From a checkpoint of a small self-supervised image encoder: 5.49M parameters, 67.7 epochs.
Rows from block 5 of a small self-supervised image encoder, named by matrix and row number. Rows with one number belong to one channel. Each number is 200 + 40 x the weight over its row's rms, rounded and kept within 0 to 999. All counts start at 0. After the name is the row's rms in percent of the matrix's.
Before each channel's rows are labels from the 100 images, of 14848, where the channel reaches its highest value: "colour at peak" is the nearest of a few named colours to the mean colour under the peak. Only what is clearly more common there than usual is listed. The data: photos of plants and fungi (iNaturalist). In brackets: how many of the 100.
# convs0: first 3x3 conv (model.blocks.5.convs.0.weight, 112x112x3x3, standardized in use, each kernel summed), inputs 0-111
# convs1: second 3x3 conv (model.blocks.5.convs.1.weight, 112x112x3x3, standardized in use, transposed, each kernel summed), outputs 0-111

colour at peak: white (46); pink (28)
convs0.71,100,230,207,167,206,109,215,218,187,240,207,198,156,165,205,193,193,166,157,170,187,185,186,212,230,252,203,265,211,207,208,220,233,189,187,219,113,171,195,233,169,175,268,264,199,284,251,239,218,203,168,242,145,237,141,180,118,182,214,204,240,220,193,181,290,115,180,250,225,135,188,165,295,242,227,123,252,148,203,247,228,165,157,250,247,143,222,256,224,223,177,97,234,219,185,202,224,259,161,183,222,211,114,201,200,218,167,184,180,214,185,169,184
convs1.71,086,227,204,208,141,119,179,172,131,211,220,158,161,213,203,263,208,218,161,206,247,150,160,242,203,194,203,274,171,209,127,226,218,111,213,180,110,118,195,178,201,170,196,206,152,184,203,137,163,232,247,215,254,156,166,219,150,161,200,150,166,208,136,206,182,144,130,213,214,192,212,129,263,216,140,160,200,136,243,221,225,172,239,215,291,123,199,201,188,223,223,205,148,139,210,194,131,202,209,146,175,158,128,194,187,189,145,230,172,214,223,189,232

colour at peak: cyan (28)
convs0.104,118,234,214,184,109,187,170,149,230,218,218,263,173,232,242,153,240,125,170,228,202,232,202,258,232,210,222,221,218,200,214,217,197,240,216,215,159,216,213,157,159,221,231,225,263,197,226,151,125,244,244,213,285,214,208,271,216,158,257,200,152,282,194,149,261,201,175,153,218,109,241,190,213,208,189,147,298,199,201,215,107,139,169,234,123,205,203,216,196,190,195,200,117,196,176,238,225,200,81,201,197,183,218,231,233,225,182,234,182,200,176,216,245
convs1.104,106,185,236,188,105,155,166,207,221,236,183,186,259,229,195,270,216,110,100,161,237,207,247,167,166,138,210,146,199,165,253,262,170,257,246,220,215,210,232,205,222,173,228,189,203,198,163,152,218,218,231,205,226,183,165,223,186,191,239,164,127,155,210,192,257,243,187,194,243,239,186,246,203,228,142,144,264,236,233,280,227,201,128,277,158,208,233,159,173,143,159,207,165,163,205,275,232,177,207,194,207,215,263,214,208,235,174,188,276,254,219,209,276

colour at peak: brown (67); black (25)
convs0.101,122,205,268,229,167,213,205,249,222,134,239,216,219,252,214,136,213,217,207,150,193,185,224,223,165,167,166,178,159,195,235,186,141,176,144,253,211,262,201,215,208,162,203,150,207,217,220,205,244,234,268,184,257,156,283,155,168,212,206,208,181,98,224,184,157,160,201,193,225,206,253,247,159,184,217,181,161,199,212,196,194,211,237,243,161,175,201,160,194,128,211,215,228,224,250,105,144,248,219,250,194,10,215,211,201,204,220,276,198,219,177,192,198
convs1.101,101,180,208,220,188,218,185,251,189,114,224,212,148,233,201,216,192,267,208,247,236,61,219,199,174,186,171,205,231,166,223,242,187,194,149,201,180,207,187,208,151,147,185,163,254,161,118,194,205,213,216,195,205,207,221,230,204,164,152,247,259,153,213,249,230,269,203,232,278,188,244,225,179,218,238,244,152,201,200,245,171,210,254,188,255,162,178,196,134,205,200,286,203,172,162,90,167,248,186,248,170,123,199,223,188,172,226,226,151,218,82,184,209

colour at peak: brown (60)
convs0.43,101,108,155,252,138,217,192,200,196,225,167,219,109,228,205,178,152,192,241,261,114,184,159,172,164,121,245,177,202,252,219,200,249,213,202,114,154,176,236,257,226,174,80,226,229,229,178,197,164,216,117,162,186,223,229,237,189,147,203,230,217,214,247,265,193,217,216,217,208,159,184,168,171,107,148,237,193,211,208,136,199,138,173,222,217,223,207,174,228,185,225,198,194,164,179,117,177,227,212,205,189,188,237,261,170,205,222,142,185,230,144,235,260
convs1.43,122,129,173,169,244,194,216,162,233,225,172,193,177,231,176,94,151,190,187,244,193,176,215,192,170,194,228,157,250,210,208,174,206,219,206,223,184,157,201,233,235,165,138,197,211,192,198,218,185,216,98,118,155,216,177,249,192,66,84,233,211,191,227,126,245,173,205,219,161,232,208,204,239,102,158,201,218,202,231,165,180,165,262,153,219,174,176,202,206,192,224,160,116,200,195,125,179,231,178,205,201,224,171,225,198,180,193,183,199,85,138,214,213

colour at peak: pink (34)
convs0.83,086,239,190,185,152,181,203,189,133,153,236,115,112,251,153,189,206,218,205,200,223,217,136,141,212,145,250,243,208,124,231,119,190,128,224,255,217,194,144,154,215,202,158,168,189,160,201,197,239,185,173,132,282,179,200,172,198,210,226,225,210,257,142,201,184,197,215,184,172,211,261,253,165,218,267,195,244,286,161,187,241,227,240,175,305,227,182,212,208,230,231,236,120,196,274,234,150,235,239,234,201,258,245,203,143,188,202,193,214,189,209,174,197
convs1.83,103,257,195,218,192,222,155,247,206,196,208,187,214,286,190,171,272,175,207,159,139,309,147,199,141,190,232,244,212,264,265,212,225,186,237,252,250,253,212,134,263,216,262,205,225,243,162,244,282,228,182,227,231,171,256,181,269,247,252,203,202,242,169,158,208,199,206,269,211,178,154,196,164,193,277,226,246,195,186,180,164,226,174,140,172,266,189,194,264,219,191,165,221,193,215,207,207,248,279,208,254,291,181,197,241,237,168,214,245,195,217,183,229

colour at peak: green (25)
convs0.45,079,198,113,164,212,209,233,220,164,202,188,238,159,319,314,231,129,154,180,104,170,175,195,268,205,247,236,267,253,248,178,204,195,194,186,209,189,217,172,173,99,177,239,143,230,170,325,220,190,225,181,192,194,272,191,218,191,145,194,160,184,192,181,236,197,173,147,258,185,206,182,237,264,179,167,233,223,190,222,187,211,219,208,218,142,164,239,257,253,186,208,191,203,168,194,218,185,205,207,184,191,224,196,248,220,165,223,224,198,248,169,293,212
convs1.45,090,255,222,132,182,183,213,190,220,228,211,240,155,271,238,242,144,157,175,204,260,179,212,237,203,208,172,201,100,248,174,264,129,272,242,211,270,229,207,240,198,191,148,136,228,196,227,227,220,201,243,185,268,191,154,265,215,151,181,155,196,208,172,177,156,156,153,207,247,220,266,188,186,219,216,152,122,304,219,100,249,238,204,226,154,236,228,192,226,223,209,224,197,191,240,173,156,201,204,181,242,184,180,262,146,158,262,146,232,196,203,230,174

colour at peak: pink (28)
convs0.93,098,226,143,193,148,238,197,127,206,212,212,173,148,182,201,173,153,196,228,163,170,192,191,229,214,194,260,216,166,221,198,212,179,156,196,252,225,191,203,229,135,177,161,53,252,155,254,171,150,216,181,185,270,245,222,234,172,108,145,165,245,277,201,184,199,196,228,198,196,149,233,209,212,127,191,191,269,208,270,236,277,241,214,240,160,254,230,239,196,166,250,199,203,161,141,172,184,243,198,243,148,124,260,206,206,151,196,146,228,153,205,204,182
convs1.93,086,220,232,205,249,242,198,122,241,254,230,191,213,209,250,229,204,191,245,196,176,133,190,165,198,243,247,178,178,167,330,195,131,231,223,189,228,197,240,300,241,201,97,219,193,197,193,233,195,180,177,191,197,271,221,174,209,187,171,214,167,200,206,253,222,184,196,169,227,252,196,173,295,189,249,216,233,216,175,207,284,212,210,222,170,242,264,256,190,278,241,186,250,243,168,158,250,249,229,235,154,224,230,235,149,199,156,228,178,219,113,258,211

colour at peak: black (57)
convs0.105,089,207,177,236,165,170,222,194,200,195,153,186,259,236,173,184,212,172,201,165,213,211,155,275,292,263,197,201,222,171,230,220,107,225,185,233,216,122,196,215,203,147,224,199,210,231,189,182,169,180,151,158,131,200,123,224,172,208,173,156,135,192,212,232,244,259,157,197,210,169,224,114,245,249,220,237,278,249,208,191,203,124,166,65,195,197,193,212,199,212,286,124,158,172,254,239,232,256,231,250,246,217,216,223,197,218,223,211,217,149,201,230,169
convs1.105,104,217,165,164,158,144,180,164,239,155,199,198,244,195,226,232,179,169,166,237,283,204,170,202,174,188,211,215,187,226,209,239,139,178,229,163,147,230,170,207,157,238,212,159,236,246,245,231,155,235,237,207,213,262,185,165,134,238,233,138,144,167,240,226,116,179,220,228,138,132,221,141,185,172,228,200,189,188,167,140,163,169,130,100,159,189,137,159,178,212,157,238,157,181,215,198,185,216,215,259,293,179,187,128,174,186,226,198,155,238,121,183,109

colour at peak: brown (62); black (26)
convs0.52,093,117,195,183,206,275,182,154,164,210,160,182,140,194,206,154,156,156,162,248,218,209,170,224,171,181,262,184,152,222,257,169,279,219,236,177,235,219,211,159,221,180,152,166,210,178,222,191,169,243,184,183,180,231,203,213,221,210,236,191,212,205,202,233,97,247,199,228,210,228,197,216,200,189,105,191,142,224,169,203,206,212,171,222,187,206,202,139,223,258,217,236,190,134,238,238,229,210,212,123,186,243,287,268,232,144,146,108,147,316,134,255,213
convs1.52,096,194,197,183,269,190,196,110,240,213,259,225,113,230,223,151,175,177,213,267,214,216,203,221,151,196,250,169,190,224,216,235,264,219,242,200,223,223,196,176,232,196,212,183,170,211,169,190,256,268,168,151,130,257,214,223,200,215,122,183,257,230,227,137,246,166,303,319,189,249,236,236,193,166,160,192,199,287,244,180,188,247,228,153,212,198,194,169,219,224,157,233,112,184,224,133,238,242,166,160,271,212,224,182,225,184,229,227,175,169,167,211,193

colour at peak: white (45); cyan (30)
convs0.9,131,186,196,198,200,234,210,271,249,217,214,213,227,195,178,231,242,149,187,157,214,168,263,205,163,212,209,188,221,240,233,185,252,193,182,256,208,238,217,213,182,201,212,298,238,158,188,199,206,176,235,217,171,116,163,169,167,219,249,226,177,230,235,180,214,259,182,157,158,229,259,256,225,189,176,103,213,201,187,185,42,155,191,243,214,165,208,240,191,162,111,170,164,169,187,238,239,176,198,211,207,219,123,181,195,184,218,214,178,259,232,67,261
convs1.9,108,219,189,163,141,163,29,186,259,182,213,238,254,241,187,259,230,145,145,198,200,185,269,236,207,249,198,190,241,198,245,212,154,269,175,230,202,262,213,209,205,217,241,228,186,209,145,187,225,185,244,182,239,146,151,217,153,241,225,224,217,158,223,250,245,211,226,117,241,187,226,238,159,246,185,169,174,124,159,228,216,163,167,219,201,151,197,181,224,163,104,254,158,198,208,219,209,197,174,219,128,186,152,235,190,182,167,174,166,281,169,193,187

colour at peak: pink (34)
convs0.67,139,149,180,180,249,150,201,246,214,148,255,174,161,229,213,195,205,228,117,216,158,248,145,215,185,180,200,196,161,185,211,115,238,192,236,208,270,206,117,271,226,255,190,171,238,214,167,196,218,174,144,150,194,170,209,220,239,225,245,165,200,238,96,168,199,214,198,202,216,272,171,150,162,157,198,220,204,219,192,129,232,218,226,229,220,250,260,138,203,238,230,197,151,198,191,201,168,182,207,136,154,263,214,238,37,206,174,242,227,174,215,226,191
convs1.67,104,203,202,209,217,173,147,223,271,111,147,167,204,275,138,238,180,158,183,160,142,198,134,217,163,205,207,192,155,163,245,143,115,176,100,227,160,144,109,171,180,176,152,168,208,231,135,203,241,163,199,198,202,194,176,225,215,260,164,125,221,141,117,166,214,129,175,207,174,230,208,218,198,187,209,226,216,216,180,166,192,261,99,240,254,167,209,143,162,131,172,229,217,164,210,207,191,243,199,214,203,168,204,176,152,169,207,204,266,202,207,172,210

colour at peak: cyan (35)
convs0.81,083,308,94,185,199,158,206,189,181,238,209,218,219,221,240,170,243,233,172,63,145,134,210,240,190,308,205,201,252,179,210,257,225,181,210,216,194,171,184,270,260,183,229,175,172,202,221,218,190,121,203,167,172,298,200,183,230,126,189,217,161,216,213,144,277,207,227,195,188,202,264,214,258,246,218,188,206,227,142,223,238,227,137,201,195,167,142,236,159,163,163,181,192,240,145,232,192,182,183,223,189,155,185,202,178,223,191,190,180,209,257,160,211
convs1.81,097,208,192,224,219,143,167,186,192,217,218,238,221,205,197,223,155,179,209,192,219,167,116,180,230,221,182,176,176,246,153,197,194,188,213,173,192,128,245,265,204,152,198,163,289,175,236,226,143,133,195,204,218,313,172,264,149,180,160,207,177,215,218,199,200,192,113,156,178,225,201,90,190,205,174,173,207,157,91,163,212,247,222,193,226,160,145,210,200,218,175,189,194,268,152,195,173,112,282,182,179,217,188,148,165,235,230,235,181,191,285,227,124

colour at peak: grey (79)
convs0.21,113,243,212,229,65,214,194,228,181,229,181,225,264,220,179,238,255,191,226,145,219,165,214,173,166,208,216,196,201,223,235,173,157,101,179,257,134,228,203,253,169,232,173,148,217,206,235,276,216,203,234,222,251,220,190,102,178,175,214,198,178,170,195,215,165,233,259,219,159,217,256,231,262,190,273,194,178,206,222,119,185,288,227,159,104,188,238,222,122,110,191,175,221,166,174,212,250,197,199,222,193,216,174,149,192,165,256,191,197,243,194,175,188
convs1.21,097,180,169,197,176,230,191,249,160,204,183,187,167,196,143,195,224,218,229,191,245,222,247,127,201,170,201,293,167,128,243,149,136,134,188,177,144,228,173,201,85,213,238,213,209,238,183,269,214,190,157,228,211,195,167,171,152,185,251,217,209,198,202,211,173,284,211,263,142,168,182,162,202,213,268,162,191,218,162,123,186,192,194,118,137,151,154,184,187,124,177,207,234,189,195,245,208,152,250,282,190,113,227,177,268,178,199,193,186,197,241,169,145

colour at peak: brown (62)
convs0.7,079,211,177,162,180,300,170,144,189,198,206,300,160,190,280,198,136,204,262,220,158,245,168,235,194,170,200,164,200,219,222,235,169,236,157,195,144,303,234,226,196,223,233,118,246,104,231,194,168,225,250,174,220,161,217,169,230,225,214,204,179,195,132,189,169,174,218,195,188,150,234,233,158,179,221,252,170,213,164,178,211,208,178,201,212,228,217,201,245,254,226,332,156,195,163,197,250,202,171,224,157,116,192,191,215,179,167,283,230,216,160,216,251
convs1.7,116,219,252,175,113,240,176,171,207,235,183,243,217,171,236,253,184,182,242,191,223,207,158,231,195,194,192,117,214,200,192,211,217,287,178,233,182,178,225,211,241,188,180,241,151,193,256,199,302,198,259,217,228,212,166,265,205,218,202,162,218,193,181,207,218,240,258,158,262,275,209,244,145,270,183,185,180,253,214,191,262,214,170,317,216,215,243,151,217,230,211,262,230,201,208,195,224,171,114,181,184,237,186,274,197,194,160,289,208,264,186,230,292

colour at peak: pink (32)
convs0.96,077,171,272,164,122,171,204,181,251,177,116,235,211,219,284,192,234,169,196,154,216,235,213,64,170,193,142,176,216,163,246,131,268,181,212,181,192,228,235,249,234,204,171,216,215,179,204,201,217,201,180,235,196,233,250,171,197,301,205,241,243,229,250,200,259,224,191,167,201,251,231,209,205,232,208,200,231,157,172,211,200,174,194,217,281,190,186,145,147,93,152,228,175,247,199,272,135,167,213,264,187,166,226,129,186,184,177,223,248,200,216,194,219
convs1.96,104,235,232,220,184,170,192,244,218,241,286,152,232,169,186,246,172,201,203,146,157,193,153,177,199,188,235,265,189,162,191,237,240,196,168,278,211,173,160,178,299,222,142,193,183,156,169,134,175,217,260,214,217,182,250,167,221,186,208,213,219,218,207,197,178,239,125,167,140,227,225,248,263,205,102,258,215,220,182,200,173,185,204,256,255,223,184,218,227,118,249,153,179,284,257,218,131,238,241,204,212,213,199,163,208,209,179,148,267,271,191,132,266

colour at peak: black (33)
convs0.63,098,245,225,204,228,199,101,130,160,150,224,280,203,237,194,226,230,162,226,205,216,231,242,275,170,187,164,98,214,220,187,168,178,191,202,203,244,272,212,200,220,201,199,161,171,224,235,244,293,251,203,184,219,182,177,243,204,182,267,231,171,213,170,170,206,181,237,172,228,210,158,270,225,195,226,263,227,158,209,120,269,222,187,189,210,138,105,173,234,209,193,226,147,180,280,172,239,155,228,220,186,210,163,216,209,265,164,229,100,147,171,177,173
convs1.63,097,213,204,228,200,190,142,223,198,188,159,289,200,219,176,182,170,198,219,218,275,217,192,209,275,230,225,140,133,220,199,184,129,251,170,220,208,146,198,205,197,201,236,140,197,166,252,212,270,248,287,227,226,243,188,202,208,180,287,107,206,190,178,235,149,203,184,185,203,184,215,231,166,239,195,171,175,202,236,155,351,206,224,239,200,210,224,153,216,178,235,251,200,246,278,165,151,205,131,158,131,129,198,254,142,192,200,189,193,244,227,199,215

colour at peak: pink (48)
convs0.0,095,205,212,195,239,216,203,284,154,165,262,180,194,173,95,254,167,186,156,163,181,235,218,132,198,211,150,225,210,125,151,335,191,229,258,243,201,235,124,216,140,266,265,202,203,182,191,181,221,168,223,227,168,181,222,156,175,178,211,127,163,220,153,198,218,206,264,192,249,272,159,190,168,112,166,163,184,236,164,262,208,233,228,232,190,175,250,212,223,182,171,189,258,224,211,195,238,223,203,272,213,243,201,188,206,189,218,117,175,193,179,180,163
convs1.0,090,138,204,259,206,225,217,225,159,75,210,152,187,236,170,228,184,272,226,240,175,155,163,180,162,241,214,260,182,180,93,209,225,146,171,163,171,138,154,172,98,240,216,141,147,167,159,194,153,155,252,220,185,159,177,180,260,248,180,186,167,202,137,164,188,119,180,200,201,106,238,201,166,242,232,156,231,224,195,167,154,240,166,241,235,179,204,208,131,171,167,250,228,176,193,198,178,166,180,170,200,173,195,161,219,209,261,232,161,187,207,176,173