config.toml
projector_out = 512
projector_hidden_layers = 2
eps = 1e-08
warmup_steps = 1190
Rows from block 2, named by matrix and row number. Rows with one number belong to one channel. Each number is 128 + 24 x the weight over its row's rms, rounded and kept within 0 to 255. All counts start at 0. After the name is the row's rms in percent of the matrix's.
# convs0: first 3x3 conv (model.blocks.2.convs.0.weight, 64x64x3x3, standardized in use), inputs 22-43, a 3x3 kernel for each
# convs1: second 3x3 conv (model.blocks.2.convs.1.weight, 64x64x3x3, standardized in use, transposed), outputs 22-43, a 3x3 kernel for each
convs0.3 100 [133 153 117  93 140 160 118  95 132 136 110 123 106 108 116  83  84  86 101 144 106 117 126 153 140 142 120 128 125 124 117 120 132 123 114 107 111 131 136 116 103  96 155 147 128  73 129  83 102 169  73 151 159 121 128 181 142 139 176 138 143 173 136 108 135 102 135 137 109  97 138 124 111 116 100 118 145 133 126 150 154 135 130 103 162 231 176 102 130 101 143 147 134 126 123 141 112  91  88 118 113  94 129 180 123 135 103 122 110 150 136 165 113 167 182 100 122 125 130 107 126  94 121 122 171 140 152 158 120  77 105 151  86  19  54 109 155 107 124 144  76 139 155 153 162 152 127 144 117 132 114 123 138 144 126 114 156 131 102 161 194 118 130 120 122 119 150 144 135 140 132 115 119 114 133 202 161 134 132 106 123 129 112 121 125 118 167 142 123 107 125 140 123  51 106 164 138  94]
convs0.4 099 [160  97 122 177 175 147 139 149 115 143 160 158 131 121 142 156 163 155 111 162 118 138 161 118 133 156 113  98 122 110  83  77 150 135 122 119 102 135 114  95 112 108 114 114 129  56 129  81 150 174 137 112 141 127 132 180 146 170 165 140  86 118  86 135 144  78 137 105  68 150 125 106  99 142 122 116 163 138  93 110 103 131  83 123 111  94 121 139 137 134 102 144 102 139 142 101 131 123 107 128 114  73 161 178 139 109 116  89  89 126  97  92 183 109 119 140  94 116 137 132 143 108 124 133 138 122 130 142 128 128 209 158 124 144 112 139 161  96 170 164 132 100 153 124 113 145 141 168 186 152 164 133 133 112 142 133 133 151 166 133 100 101 151 132 114 150 188 126 142 163 139 153  82  90 130 123  85 108 143 119 106 149 112  85  89  93 106 108 146  98 145 107 105 144 138 113 117  94]
convs0.5 100 [118 115 129  98 109 118 131 177 148  97 118 139 147 101  92 111  90  86 136 165 163 152 159 136 146 151 183 144 104  99 118  93 115 109  96  96 154 150 107 164 143 138 186 151 134 116 131 125 145 160 196  73 164 135 146 124 122  97  73  67 168 185 155  98 113 125 126 116 134 116 122 129 128 138 107 113 117 121 142 170 133 157 132  90 149 117  80 184 121 116 117 119 123 122 119 123 110  87 100 120 141 140 129 121 137 111 139 107 101 129 118 114 140 112 165 194 127 126 143 161 121 143 147 143 150 147 129  93 132 105  89 103 128 148 107 110  83  95 148 121 128 158 159 156 104 116 114 117 100 146 164 157 133 121 127 117 130 134 130 152 143 134 113 137 119 134 122 121 138 127 124 130 119 126 124 119 125 145 138 111 141 148 143 133 128 114 166 148 130 137 134 132 129 124 143 120 142 162]
convs0.6 101 [131 137 158  99 162 156  70  94 158 154 131 145 138 152 145 118 141 140 118 147 130 111 137 114  83 141 137 137 130 127 136 120 121  78 110 107 116 129 108 142 153 135 128 116  94  84 110 120 114 145  78  99 151 117  95 141 129 126 160 138  75  93  84  86  86  88 118 127 106  90 113  99 103 131 128 132 168 123  95 139  82 101 123 106 113 158 116  55 133 103 135 136 147 122 145 153 110  85  97 126 137 125 142 157 149 159 154 175 162 149 128 152 142 113 133 115 129 132 117 114  75 103  98 101  97 120 147 136 130 107 121  95 119 128 165 149 173 117 153 183 129 129 148 122 131 120 148 110 151 150 101 141 146 121 120 133 122 118 127  96  83 118 145 147 142 156 154 150 122 137 128  84 127 130 131 110 160  67 103 143 147 150 129 154 153 136 143 131 142  91 121 133 107  96 105 108  98 116]
convs0.7 101 [137 102 125 144 116 129 122 128 128 109 115 102  91  83 111 135 164 156 123 136 148 131 150 134  99 125 114 131  98 118 129 157 156 130 173 160 139 168 136 164 198 167 126 153 128 138 163 133 159 141 119 172 142 141 114 116 111 117 147 126 132 135 130 128 154 121 128 146 117 139 132 141 133 125 151 122 116 126 105 133 129 133 145 127 120 120 124 121 151 132 131 143 124 114  79 111 113 129 127 141 161 164 137 132 120 132 153 133 139  87 115 122 134 114 124 137 137  95 110 124 138 166 172 141 106 133 133  94  99 116  96  90 133 157 126 104 104  96 148 154 117 158 154 138 119 136 118 129 113 123 133 125 135  75 142 128 135 227 186 128 136 115 120  74 119 132  96 115 127 139 135 136 221 208 140 159 163 137 120 144 142 122 125 146 149 105  94 118 125 133  92 106 122 129 110 147 158 143]
convs0.8 098 [176 126 154 126 143 170 113 165 149 119 153 117 102 201 152 111  49 163 117 145 112 101 163 204 106 117 148 163 140  73 110  99 116  96  89 128 111 163 120 129 124 145 144 124 123  98 115 126 111 158  52 176 174 139 159 172 116 135 114 173 121 112 146 132 157 153 167 142 115 149 146 143 132 133  96 110 158 119  81 100 124 117 103 137 115 157 139  95 116 128 112 139 121 154 180 124 144 136 118 100 132 103 135 161 146 134 143 146 117 129 139 133  99 140 150 150 146 135 201  97  93  78 139  88  86 156 124 132 111 112 120 147 127  96 161 138 139 131 136 147 106 145 151 141 128 146 124 112 151 124 116  85 136 130 123  91 140 116 167 114 112 151 154 141 118 102 149 135  91 103 115 112 115 170 117 134 102 130 133 125 111 151 117 142 139 137 130 136 160 161 143 120 117 129 167 120 110 183]
convs0.9 104 [133 139 121  91 149 129 127 145 148 121 134 114 146 116 130 157 119  99 124 146 143 117 138 140 131 172 131 164 124 169 161 105 175 146 112 145 139 172 121 149 165 147 123 147 118 124 140 106 183 142 145 108 115  67 121 154 114 119 148 130 111 164  98 115 143 131 119 120 149 129 139 138 132 132 116 119 118 136 113 106 102 127 124 166 108  96 134 137 119 168 101 120 127 124 139 125 138 136 147 122 124 118 137 165 165 107 166 120 144 116 138 114  76 141 122 118 143 110 106 131 135 102 102 132 138 118 117  82 110 132  72 148 118  80 145 107 128  97 109 141 147  45  89  95 127 150 141 154 162 128 136 131 109 111 150 133 124 127 108 131 142 130 132 157 149 156 156 147 131 156 153 167 157 138 163 129 149 130 151 159 122 108 153 139 109 139 122 132 161 135 136 117 157 148 147 126 136 120]
convs0.10 098 [138 123 116 171  94 158 161 109 143 105 137 114 126 159 106 143 165 124 112 134 120 125 168 122 139 156 110 128 128  92 105 175  84 124 146  95 159 120 114 141 151 115 122 126 117 132 142 110 161 124 148 128 126 111 142 152 117 123 146 128 152 130 167 137 149 148 129 131 164 132 152 141 103 135 121  79 203  93  85 177  76 134  93 153 130  92 160 120 105 134 113 128 140 130 109 146 108 108 165 134 129 127 120 126 117 111  84  90 114 151 125 123 138  97 116 128 122  91 135 124 104 135 142 120 123 137 112 106 105  84 165  83  89 144 111 129 122 113 159 102 136 166  82 140 137 167 140 129 220  73 130 215  74  96 120 109 115 128 137 139 154 146 140 139 125 160 148 112 125 143 103 116 108 115 150  91 161 136 129 150  87 125 127  30 210 121  42 197 123 105 145 117 120 181  74 123 186  83]
convs1.3 096 [171 170 115 148 135 145 137  89 137 168 161 142 150 181 167  99 116 126 110 120 120 115  84 107 158 104 135 154 148 178 139 151 128 106 128 131 110 121 126 141 113 137 168 154 116 158 134 127 107 112  85 135 163 147 101 123 159 119 116 156 132 110 169 134 123  86 115 110  91 134 123  86 157 130 126 116 145 113 125 125 141 115 112 135  68  69 100  85  97 132 137 144 161 125 133 134 147 113 138 123 110 130 109  54 113 127  91 114 136 140 122 127 173 128 153 167 170 156 117 129 142 129 120 163 136 141 145 117 128  92 126 153 131 114 153 126 113  86 118 128  95 117  76 106 124 117 112 132  97  67 129 108  93 174 147 153 211 184 158 168 166 136 109 111 115 136 138 171 131 142 161 132 173 174 119 146 175 153 190 166 120 140 173 117 101 145 113 110 142 131 118 138 128 131 141 150 164 169]
convs1.4 082 [133 168 175 144 162 184 148 204 166 112 156 127 105 129 115 124 118 113 116  77 102 112  99 116 127 110 123 112  94  96 156 133 134 159 139 152 148 118 127 152 135 131 144 142 103 123 126 144 157 136 131  77 117  89 134  99 143 111 127 113 135 144 145 128 135 110 127 110  78 114  78  73 114 141 174 118 125 164 135 139 157 122 122 123  80 101 119 126 115 121 120 113 123 142 140 143 160 134 137 177 179 163 163 171 156 183 192 177 156 147 158 129 150 174 143 140 167 151 151 140 162 155 146 179 144 143 129 128 112 115 137 133 154 151 129 145 109 103 122 127 104 161 126  99  94  93  54 136 143 111 122 131 122 130 125 154 110 128 143 134 122 161 108 120 120 143 115 105 120 109  86 152 117 158 122 104 140 113  79 116 137  99  71 142  80  68 137 110 119 138 122 153 163 128 151 191 143 176]
convs1.5 098 [134 116 125 131 123 146 162 174 171 170 180 174 140  84  97 138 121 142 113 106 126 140 117 142 147 120 139 135 119 121 133 116 129 142 129 153 105 111 120 144 156 152 137 176 156 103 116 138 162 155 193 146 139 147 115 123 107 155 136 136 126 118 130 105  97  85 119 109  90 120 139 136 119 143 134 119 149 149 125 139 129  82 127 142  92 136 131 119 122 126 109 115 117 124 123 132 139 131 118 133 125 144 158 180 143 127 142 131 126  88 148 123 149 163 116 107 136 130 116 153 128 131 153 118 124 118 131 119 115 149 158 145 116 137  89 149 134 115 153 135 125 150 161 120 143 139 101 166 177 136 153 145 127 108  96  88 108 101 111 102  94  91 112 117  92 143 145 123 129 145 130  84  53  95  91  76 120 139 113 144 117 104  82 135 121 145 135 114 141 130 141 140 146 150 143 147 123 132]
convs1.6 103 [110 116  98 129  87  70 103 107  99 118 146 141 110 146 150 116 133 132 115 104 143 132 100 132 150 111 142 153 159 175 127 116 122 131 114 142 141 151 188 121 154 153 123 150 168 165 158 157 168 154 146 139 155 156 131 164 154 134 151 148 153 144 155 136 140 175 137 172 188 157 165 181  98 119 109 120 119 105  88 118 110 162 120 150 126 105 147 117 103 159 117 134 102 123 146 115 137 159 112 139 107 130 159 110 120 152 120 113 119 137 119 133 140 141 127 139 129 128 114 106 139 126  89 123 119  95 126 128 117 118  82  93  94  69  57 119 133 160 160 132 172 170 135 196 119 132 120 153 128 136 147 140 121 146 127 171 163 145 172 160 145 163  93 117 116 117 134 118 131 168 137 126 135 157 122 126 146 124 134 174 120 132 141 117 147 113 126 127 122 143 169 181 160 160 167 164 143 180]
convs1.7 096 [102 112 119 110 141  96 123 116  86 138 161 139 146 147 148 121 164 167 118 129 121 106 143 138 145 167 153 135 132 166 131 132 122  90 114  83 142 124 131 108  92  96 131 123  97 148 138 154  76  91  36  85  93  91 117 110 144 103 126 145 120 160 168 129 144 110 153 136 101 130 124 117 146 135 129 150 137 147 140 142 108 138 106 124 166 137 149 162 161 140 124 146 125 128 108 105 131 103 138 121 105  97 120 135 112 112 125 129 121  97 112 118  67  90 116  97 143  94 144 136 133 166 131 111 159 156  94 123 124 128 171 142 129 124 131 112 139  67 136 145  89 122 114 103 134 132 131 109 107 101 143 123 118 107 119 130 126 128 149 132 134 151 145 164 150 155 159 141 171 144 156 107 136 137 111 123 123 132 126 122 101 110 121 103  90  99 137 138 132 148 107 128 150 136 127 134 109 130]
convs1.8 094 [112 105 152 130 149 144 123 142 104 114 131 139  93 103 135 121 125 137 105 111 120 110 111 146 142 165 180 137  94  93 142 111 100 152 137 163 116 138 128 109 121 147 122 122 128 170 127 135  88  89  55 127 133 147 128 153 148  90 118 138 131 138 168 137 130 112 137 116 107  88 141 122 110 125 157 144 149 137 136 123 119 146 132 131 107  73 100 114  98  77 134 136 128 145 123  97 124 144 153 134 136 162 145 140 151 163 117 129 122 126 109 119 128 113 149 139 110 137 172 128 148 178 162 155 119 125 113 126 147 148 128 137 187 108 117 111 101  83 143 171 157 155 147 116 111 132 151 112 107 131 112 113 150 126 135 171 139 156 162 146 142 161 144 170 138 113 148 107 116 146 111  97 116 135 115 155 153  83 102  99 158 142 153 113 117 120 109 142 114 108  88 140 129 117 154 114  94 122]
convs1.9 093 [102 143 150 137 144 153 111 112 133 143 116 141  94  53  57 114  52 110 128 133 154 131 164 158 127 158 166 139 148 131 156 154 148 163 177 166 144 133 145 118 124 114 140 126 148 148 133 128 204 164 178 132 119 130 124 123 129 109 105 130 124  99 126 101 123 105 153 103  98 154 102 135 110 125 131 123 131 134 101 111 123 129 132  97 114  93 108 107 145 147 126 125 124 152 137 135 132 112 129 162 137 151 131 129 136 138 121 141 127 143 117 132 135 127 106 140 116 104 114  90 130 129  86  81 133  98 137 143 110 144 148 125 147 143 102 118  87 110 122 143 137 134 116 111 124 145 136 125 135 172  97 132 134 115 109 137 127 124 136 161 155 160 148 107 148 134 137 146 109  91 152  84 113 116  81 107 104  80  74  77 141 150 129 129 130 115 130 152 137 119 113 113 124 141 166 102 116 136]
convs1.10 100 [132 141  94 120 155 116 102 133 109 128 154 159 158 148 126 126 138 149 100  86 136  83 103 133 135 132 130 153 138 116 157 120 123 153 108 126 128 124 105 126 119 124 133 113 111 122 127 130 149 147 155 122 117 123 122 175 110 158 158 150 168 158 142 142 145 108 135 163  93 123 147  98 161 128 157 153 162 198 124 147 193 114 133 105  89 123  89  81 118  81 104 141 145 101 122 139 105 118 133 118 157 119 112 132 135 107 111 102 125 142 141 115 154 139 105 140 133 142 154 147 155 184 162 140 132 154 153 128 131 175 173 157 165 162 127 146 169  99 152 155 114 118 153 102 139 131 137 127 113 158 109  99 137 132 139 148 123 156 180 133 166 157 105 100 128 109  76  67 115  95 104 143 113 132 129  96 142 136  97 149 140 136 101 152 146 104 146 148 185 151 116 137 136 126 147 127 112 128]